Weights of a small image VAE.
Model: 48-pixel images, encoder arch vgg, encoder activation relu, encoder depths [4, 9, 4], encoder widths [64, 128, 256], decoder activation silu, decoder widths [64, 128, 192, 256].
Training: cautious_adamw at rate 0.005, batches of 128.
Data: trained on photos of plants and fungi (iNaturalist), 56.6 epochs.
Rows from block 16 of the encoder of a small image VAE, named by matrix and row number. Each number is 128 + 32 x the weight over its row's rms, rounded and kept within 0 to 255. All counts start at 0.
After each channel's rows are labels from the 100 images, of 14976, where the channel reaches its highest value: "patch colour" is the nearest of a few named colours to the mean colour under the peak. Only what is clearly more common there than usual is listed. The data: photos of plants and fungi (iNaturalist). In brackets: how many of the 100.
# conv: 3x3 conv (encoder.blocks.16.conv.weight, 256x256x3x3, each kernel summed), inputs 104-155

conv.197 [128 128 128 128 128 128 128 128 128 128 128 128 128 128 128 128 128 128 128 128 128 128 119 128 128 128 121 128 128 142 143 128 128 115 128 128 159 128 128 128 218  82 131 128 128 128 118 128   0 255 128 128]
patch colour: black (80)

conv.235 [128 128 128 128 128 128 128 128 128 128 128 128 128 128 128 128 128 128 128 128 128 128 136 128 128 128  99 128 128 138 113 128 128 113 128 128  90 131 128 128 128 195  94 128 128 143  64 128 128 129 128 128]
patch colour: brown (69)

conv.227 [128 128 128 128 128 128 128 128 128 128 128 128 128 128 128 128 128 128 128 128 128 128 179 128 128 128 146 128 128 150 110 128 128 132 128 128 148 130 128 128 255   0 140 128 128 128 128 121 199  69 128 128]
patch colour: black (72)

conv.222 [128 128 128 128 128 128 128 128 128 128 128 128 128 128 128 128 128 128 128 128 128 128 232 128 128 128 124 128 128 128 128 128 128 128 128 128 126 128 128 128 157   0 134 128 128 128 129 128 115  40 128 128]
patch colour: black (31)

conv.233 [128 128 128 128 128 128 128 128 128 128 128 128 128 128 128 128 128 128 128 128 128 128 132 128 128 128 118 128 128 129 117 128 128 121 128 128  99 130 128 128 123 162  93 128 128 139 128 128  80 143 128 128]
patch colour: brown (67)

conv.58 [128 128 128 128 128 128 128 128 128 128 128 128 128 128 128 128 128 128 128 128 128 128  26 128 128 128 128 128 128 131 134 128 128 132 128 128 121 128 128 128 255   5 127 128 128 128 128 128 178 214 128 128]
patch colour: black (72)

conv.56 [128 128 128 128 128 128 128 128 128 128 128 128 128 128 128 128 128 128 128 128 128 128   0 128 128 128 133 128 128 127 140 128 128 130 128 128 118 128 128 128 163 255  50 128 128 128   0 128 136 138 128 128]
patch colour: brown (70)

conv.229 [128 128 128 128 128 128 128 128 128 128 128 128 128 128 128 128 128 128 128 128 128 128 204 128 128 128 144 128 128 197 146 128 128 159 128 128 157 128 128 128 174 229 111 128 128 128 129 128 136   0 128 128]
patch colour: black (82)

conv.187 [128 128 128 128 128 128 128 128 128 128 128 128 128 128 128 128 128 128 128 128 128 128  72 128 128 128 117 128 128 128 114 128 128  98 128 128  86 128 128 128 255 130 126 128 128 128 127 128 129  89 128 128]
patch colour: black (81)

conv.230 [128 128 128 128 128 128 128 128 128 128 128 128 128 128 128 128 128 128 128 128 128 128 255 128 128 128 176 128 128 160 111 128 128 127 128 128 114 128 128 128 100 135  85 128 128 128 127 128 142 116 128 128]
patch colour: black (65)

conv.186 [128 128 128 128 128 128 128 128 128 128 128 128 128 128 128 128 128 128 128 128 128 128 179 128 128 127 111 128 128 127 116 128 128 124 128 128  88 125 128 128 255   0 126 128 128 106 127 128 185 164 128 128]
patch colour: black (82)

conv.25 [128 128 128 128 128 128 128 128 128 128 128 128 128 128 128 128 128 128 128 128 128 128 147 128 128 128 128 128 128 123 130 128 128 111 128 128  95 118 128 128  94   0 128 128 128  86 127 128  70 145 128 128]
patch colour: pink (25)

conv.60 [128 128 128 128 128 128 128 128 128 128 128 128 128 128 128 128 128 128 128 128 128 128 121 128 128 128 124 128 128 128 123 128 128 128 128 128 129 128 128 128 255   0 130 128 128 128 128 128 139   0 128 128]
patch colour: black (71)

conv.220 [128 128 128 128 128 128 128 128 128 128 128 128 128 128 128 128 128 128 128 128 128 128 121 128 128 128 109 128 128 124 129 128 128 127 128 128 138 127 128 128  70 103 164 128 128 117 174 128 150 246 128 128]
patch colour: pink (28)

conv.226 [128 128 128 128 128 128 128 128 128 128 128 128 128 128 128 128 128 128 128 128 128 128 158 128 128 128 146 128 128 152 130 128 128 137 128 128 143 128 128 128 127 229 117 128 128 166 116 128 129   0 128 128]
patch colour: black (79)

conv.50 [128 128 128 128 128 128 128 128 128 128 128 128 128 128 128 128 128 128 128 128 128 128 122 128 128 127  99 128 128 118 113 128 128 128 128 128 127 133 128 128 132 199 123 128 128 128 128 128 232 102 128 128]
patch colour: brown (65)

conv.208 [128 128 128 128 128 128 128 128 128 128 128 128 128 128 128 128 128 128 128 128 128 128  34 128 128 128 103 128 128 115 128 128 128 128 128 128 152 130 128 128 254 159 128 128 128 144 128 128 126 196 128 128]
patch colour: brown (61)

conv.55 [128 128 128 128 128 128 128 128 128 128 128 128 128 128 128 128 128 128 128 128 128 128 118 128 128 128 103 128 128 123 126 128 128 128 128 128 137 131 128 128 137 145 123 128 128 144 128 128 215   0 128 128]
patch colour: brown (66)

conv.89 [128 128 128 128 128 128 128 128 128 128 128 128 128 128 128 128 128 128 128 128 128 128   0 128 128 128 137 128 128 134 113 128 128 128 128 128 130 128 128 128 197 157 123 128 128 128 128 128 111 255 128 128]
patch colour: black (75)