config = dict(
    encoder_kernel_size=3,
    encoder_widths=[64, 128, 256],
    decoder_widths=[64, 128, 192, 256],
    decoder_attention=False,
    learning_rate=0.005,
    lr_schedule='cosine',
    weight_decay=0.007,
)
Rows from block 16 of the encoder of a small image VAE, named by matrix and row number. Each number is 128 + 24 x the weight over its row's rms, rounded and kept within 0 to 255. All counts start at 0. Numbers have three digits each.
After each channel's rows are labels from the 100 images, of 14976, where the channel reaches its highest value: "place" is the part of the image that holds the peak. Only what is clearly more common there than usual is listed. The data: photos of plants and fungi (iNaturalist).
# conv: 3x3 conv (encoder.blocks.16.conv.weight, 256x256x3x3, each kernel summed), inputs 156-207

conv.41:129128128128128136128000128148128128128128128128128000140128000128127127128138129128128127045128128128128128126126128128123128128128128128128119128128128128
place: top right

conv.212:126128128128128000128057128117128128128128128128128106124128128128128128128186035128128108000128128128128128096090128128133128128128119128128109128128128128
place: centre

conv.13:139128128128128049128006128115128128129128128158128035075128131128127114128165000128128129000128128128128128125095128128127128128128128128128198128128128128
place: top left

conv.111:144128128128128189128128128126128128128128128123128140255128128128128128128168143128128128255128128128128128126255128128169128128128130128128144128128128128
place: top centre

conv.35:130128128128128207128113128128128128128128128130128000244128038128128128128127152128128129146128128128128128134129128128173128128128131128128119128128128128
place: bottom right

conv.67:130128128128128150128117128102128128128128128143128133141128106128144139128079149128128143155128128128128128121162128128063128128128128128128145128128128128
place: top right

conv.62:081128128128128111128149128167128128128128128255128168099128128128207255128153090128128132147128128128128128122134128128097128128128122128128255128128128128
place: bottom left; bottom right

conv.237:127128128128128095128092128125128128128128128137128129054128123128000071128162109128128072088128128128128128154072128128142128128128138128128099128128129128
place: bottom right

conv.80:131128128128128255128136128125128128128128128121128124255128100128128128128145255128128102122128128128128128140135128128112128128128129128128125135128123128
place: top left

conv.22:128128128128128139128117128131128128128128128128128128143128128128128128128255128128128128135128128128128128129139128128144128128128129128128139128128128128
place: top right

conv.238:251128128128128229128126128073128128128128128129128128155128127128128000128132143128128197124128128128128128129131128128047128128128105128128124128128128128
place: bottom centre; bottom right

conv.53:140128128128128078128045128162128128128128128142128186164128178128000129128151247128128099097128128128128128163032128128240128128128128128128146128128128128
place: bottom right

conv.141:217128128128128255128139128190128128128128128123128143195128134128198221128231255128128255132128128128128128052154128128127128128128124128128088128128128128
place: top centre

conv.232:127128128150128127128049128141128128128128128183128222135128128128000128128214055128128069230128128128128128157152128128247128128128135128128223133128128128
place: bottom left

conv.204:114128128128128000128215128176128128128128128033128096090128127128128128128000000128128126047128128128128128132160128128076128128128127128128128128128128128
place: top left

conv.61:128128128136128107128140128128128128128128128120128000110128107128060131128000133128128067056128128128128128180042128128113128128128134128128125128128128128
place: top left; top right

conv.170:097128128128128064128000128128128128128128128128128144115128128128128128128255066128128124097128128128128128111131128128108128128128128128128112128128128128
place: top right; top left

conv.110:133128128128128161128148128113128128128128128128128128096128128128128123128121130128128136125128128128128128121143128128109128128128126128128118128128128128
place: centre

conv.209:131128128128128252128124128128128128128128128128128132129128128128128128128082230128128128060128128128128128141046128128247128128128144128128200128128128128
place: bottom right; bottom left

conv.48:126128128128128005128090128121128128128128128078128167053128128128116112128095140128128121112128128128128128110110128128128128128128126128128062128128128128
place: bottom left; bottom right

conv.31:132128128128128200128102128129128128128128128128128134177128128128129133128255131128128128198128128128128128124127128128083128128128127128128149128128128128
place: top right; middle right

conv.184:128128128128128121128068128150128128128128128141128127129128128128128128128255255128128128127128128128128128127075128128219128128128132128128135128128128128
place: middle right

conv.16:128128128128128247128123128128128128128128128255128129255128128128128128128255161128128128133128128128128128128184128128158128128128139128128155128128128128
place: bottom right; bottom left

conv.228:128128128128128009128094128101128128128128128110128052030128099128061003128081199128128128088128128128128128125171128128166128128128128128128162128128128128
place: top left

conv.231:122128128145128103128144128093128128128128128132128150123128128128104128128181000128128096127128128128128128152165128128188128128128130128128236128128128128
place: top left

conv.214:128128128129128000128124128125128128128128128128128121051128222128126051128010134128128128132128128128128128142065128128123128128128131128128225128128128128
place: top left

conv.211:127128128128128126128159128083128128128128128128128214141128255128116113128166130128128097248128128128128128117141128128003128128128136128128231128128129128
place: bottom left

conv.181:128128128128128125128061128165128128128128128129128127144128128128128146128255255128128128129128128128128128129041128128210128128128135128128143128128128128
place: middle right

conv.167:098128128128128043128000128128128128128128128130128152098128128128128128128255044128128120091128128128128128116134128128119128128128128128128115128128128128
place: top right

conv.221:125128128130128087128180128080128128128128128104128177133128121128095232128255200128128104255128128128128128131075128128241128128128144128128097128128128128
place: top right; bottom right

conv.207:159128128128128141128255128109128128128128128046128158099128116128122092128009180128128145158128128128128128128105128128154128128128124128128158128128135128
place: bottom centre; bottom left

conv.43:128128128128128159128135128125128128128128128127128128055128128128128128128120141128128141126128128128128128115162128128106128128128127128128123128128128128
place: centre

conv.190:128128128128128118128096128194128128128128128137128125119128128128128128128255255128128128128128128128128128128117128128212128128128133128128217128128128128
place: middle left; top left

conv.175:109128128128128081128000128128128128128128128130128166136128132128128130128255090128128118118128128128128128128129128128146128128128126128128149128128128128
place: top left

conv.180:130128128128128118128098128198128128128128128131128128133128128128129129128255255128128128134128128128128128129099128128229128128128136128128134128128128128
place: top right