{
  "downsampling_factor": 8,
  "encoder_arch": "vgg",
  "encoder_activation": "relu",
  "encoder_weight_standardization": false,
  "encoder_depths": [4, 9, 4],
  "encoder_widths": [64, 128, 256],
  "decoder_activation": "silu",
  "decoder_block": "plain",
  "learning_rate": 0.005
}
Rows from block 16 of the encoder of a small image VAE, named by matrix and row number. Each number is 128 + 24 x the weight over its row's rms, rounded and kept within 0 to 255. All counts start at 0. Numbers have three digits each.
After each channel's rows are labels from the 100 images, of 14976, where the channel reaches its highest value: "patch colour" is the nearest of a few named colours to the mean colour under the peak. Only what is clearly more common there than usual is listed. The data: photos of plants and fungi (iNaturalist).
# conv: 3x3 conv (encoder.blocks.16.conv.weight, 256x256x3x3, each kernel summed), inputs 52-103

conv.207:128128128128128128128128128128128128128128128128128128128128128128128128128128128128128128128128128128128128128128128128125128128128128128128139128128128128
patch colour: brown

conv.229:128128128128128128128128128128128128128128128128128128128128128128128128128128128128128128128128128128128128128128128128109128128128128128128141128128128128
patch colour: black

conv.50:128128128128128128128128128128128128128128128128128128128128128128128128128128128128128128128128128128128128128128128128115128128128128128128111128128128128
patch colour: brown

conv.67:128128128128128128128128128128128128128128128128128128128128128128128128128128128128128128128128128128128128128128128128128128128128128128128190128128128128
patch colour: black

conv.227:128128128128128128128128128128128128128128128128128128128128128128128128128128128128128128128128128128128128128128128132115128128128128128128139128128128128
patch colour: black

conv.60:128128128128128128128128128128128128128128128128128128128128128128128128128128128128128128128128128128128128128128128128131128128128128128128149128128128128
patch colour: black

conv.233:128128128128128128128128128128128128128128128128128128128128128128128128128128128128128128128128128128128128128128128128124128128128128128128139128128128128
patch colour: brown

conv.187:128128128128128128128128128128128128128128128128128128128128128128128128128128128128128128128128128128128128128128128128131128128128128128128129128128128128
patch colour: black

conv.186:128128128128128128128128128128128128128128128128128128128128128128128128128128128128128128128128128128128128128128128128138128128128128128128130128128128128
patch colour: black

conv.197:128128128128128128128128128128128128128128128128128128128128128128128128128128128128128128128128128128128128128128128128148128128128128128128188128128128128
patch colour: black

conv.80:128128128128128128128128128128128128128128128128128128128128128128128128128128128128128128128128128128128128128128128128130128128128128128128121128128128128
patch colour: black

conv.55:128128128128128128128128128128128128128128128128128128128128128128128128128128128128128128128128128128128128128128128128120128128128128128128106128128128128
patch colour: brown

conv.208:128128128128128128128128128128128128128128128128128128128128128128128128128128128128128128128128128128128128128128128128128128128128128128128115128128128128
patch colour: brown

conv.226:128128128128128128128128128128128128128128128128128128128128128128128128128128128128128128128128128128128128128128128128119128128128128128128000128128128128
patch colour: black

conv.209:128128128128128128128128128128128128128128128128128128128128128128128128128128128128128128128128128128128128128128128128131128128128128128128119128128128128
patch colour: black

conv.235:128128128128128128128128128128128128128128128128128128128128128128128128128128128128128128128128128128128128128128128128121128128128128128128136128128128128
patch colour: brown

conv.111:128128128128128128128128128128128128128128128128128128128128128128128128128128128128128128128128128128128128128128128128130128128128128128128255128128128128
patch colour: black

conv.238:128128128128128128128128128128128128128128128128128128128128128128128128128128128128128128128128128128128128128128128116105128128128128128128163128128128128
patch colour: brown

conv.56:128128128128128128128128128128128128128128128128128128128128128128128128128128128128128128128128128128128128128128128128128128128128128128128100128128128128
patch colour: brown

conv.231:128128128128128128128128128128128128128128128128128128128128128128128128128128128128128128128128128128128128128128128132122128128128128128128136128128128128
patch colour: black

conv.89:128128128128128128128128128128128128128128128128128128128128128128128128128128128128128128128128128128128128128128128128132128128128128128128064128128128128
patch colour: black