python train.py --train_examples=90422 --encoder_arch="vgg" --encoder_norm="groupnorm" --encoder_activation="relu"
Rows from block 12 of the encoder of a small image VAE, named by matrix and row number. Each number is 200 + 20 x the weight over its row's rms, rounded and kept within 0 to 999. All counts start at 0.
After each channel's rows are labels from the 100 images, of 14976, where the channel reaches its highest value: "patch colour" is the nearest of a few named colours to the mean colour under the peak. Only what is clearly more common there than usual is listed. The data: photos of plants and fungi (iNaturalist). In brackets: how many of the 100.
# conv: 3x3 conv (encoder.blocks.12.conv.weight, 128x128x3x3, each kernel summed), inputs 64-127

conv.47,262,210,200,200,200,200,200,200,200,200,200,248,200,200,200,200,200,198,200,200,200,200,200,200,232,205,200,212,220,200,200,200,200,200,200,200,200,200,200,200,200,180,200,200,200,200,200,200,189,200,200,212,200,200,185,184,200,200,200,200,200,200,200,286
patch colour: black (49)

conv.78,219,160,200,200,200,200,200,200,200,200,200,199,200,200,200,200,200,195,200,200,200,200,200,200,193,192,200,140,208,200,200,200,200,207,200,189,200,200,198,200,200,196,200,200,200,200,200,200,200,200,200,182,200,200,199,200,200,200,200,200,200,200,200,168
patch colour: black (35)

conv.104,181,201,200,200,200,200,200,200,200,200,200,200,200,200,200,200,200,199,200,200,200,200,200,200,191,200,200,273,235,200,200,200,200,200,200,200,200,200,199,200,200,200,200,200,200,200,200,200,154,200,200,212,200,200,200,200,200,200,200,200,200,200,200,303
patch colour: orange (27)

conv.50,126,148,200,200,200,200,200,200,200,200,200,248,200,200,200,200,200,195,200,200,200,200,199,200,222,200,200,197,302,209,200,200,200,201,200,208,200,200,199,200,200,210,200,200,200,200,200,200,200,200,200,217,200,200,136,201,200,200,200,200,200,200,200,257
patch colour: black (64)

conv.26,239,193,200,200,200,200,200,200,200,200,200,200,200,200,200,200,200,203,200,200,200,200,201,200,192,200,200,192,205,200,200,200,200,200,200,199,200,200,200,200,200,180,200,200,200,200,200,200,196,200,200,241,200,200,200,200,200,200,200,200,200,200,200,214
patch colour: pink (30)

conv.31,215,267,200,200,200,200,200,200,200,200,200,235,200,200,200,200,200,192,200,200,200,200,200,200,196,200,200,228,215,200,200,200,199,201,200,201,200,200,197,200,200,181,200,200,200,200,200,200,141,200,200,198,200,200,208,200,200,200,200,200,200,200,200,209
patch colour: black (31)

conv.75,205,207,200,200,200,200,200,200,200,200,200,200,200,200,200,200,200,184,200,200,200,200,200,200,146,198,200,225,177,200,200,200,197,201,200,194,200,200,197,200,200,199,200,200,200,200,200,200,187,200,200,204,200,200,200,198,200,200,200,200,200,200,200,173
patch colour: brown (64); black (31)

conv.1,206,228,200,200,200,200,200,200,200,200,200,206,200,200,200,200,200,199,200,200,200,200,200,200,192,213,200,167,240,200,200,200,200,200,200,201,200,200,200,200,200,233,200,200,200,200,200,200,157,200,200,217,200,200,197,255,200,200,200,200,200,200,200,176
patch colour: yellow (27)

conv.25,228,193,200,200,200,200,200,200,200,200,200,214,200,200,200,200,200,198,200,200,200,200,200,200,210,200,200,193,226,200,200,200,200,203,200,200,198,200,202,200,200,144,200,200,200,200,200,200,174,200,200,255,200,200,200,200,200,200,200,200,200,200,200,228
patch colour: pink (36)

conv.24,186,205,200,200,200,200,200,200,200,200,200,168,200,200,200,200,200,199,200,200,200,200,200,200,256,199,200,213,232,200,200,200,200,201,200,198,200,200,202,200,200,199,200,200,200,200,200,200,191,200,200,208,200,200,201,194,200,200,200,200,200,200,200,205
patch colour: green (25)

conv.27,254,194,200,200,200,200,200,200,200,200,200,201,200,200,200,200,200,199,200,200,200,200,200,200,196,200,200,191,201,200,200,200,200,202,200,201,200,200,200,200,200,174,200,200,200,200,200,200,194,200,200,282,200,200,200,200,200,200,200,200,200,200,200,216
patch colour: pink (38)

conv.37,291,175,200,200,200,200,200,200,200,200,200,201,200,200,200,200,200,193,200,200,200,200,200,200,194,243,200,301,243,200,200,200,200,203,200,200,199,200,202,200,200,192,200,200,200,200,200,200,84,200,200,175,200,200,180,203,200,200,200,200,200,200,200,181
patch colour: black (42)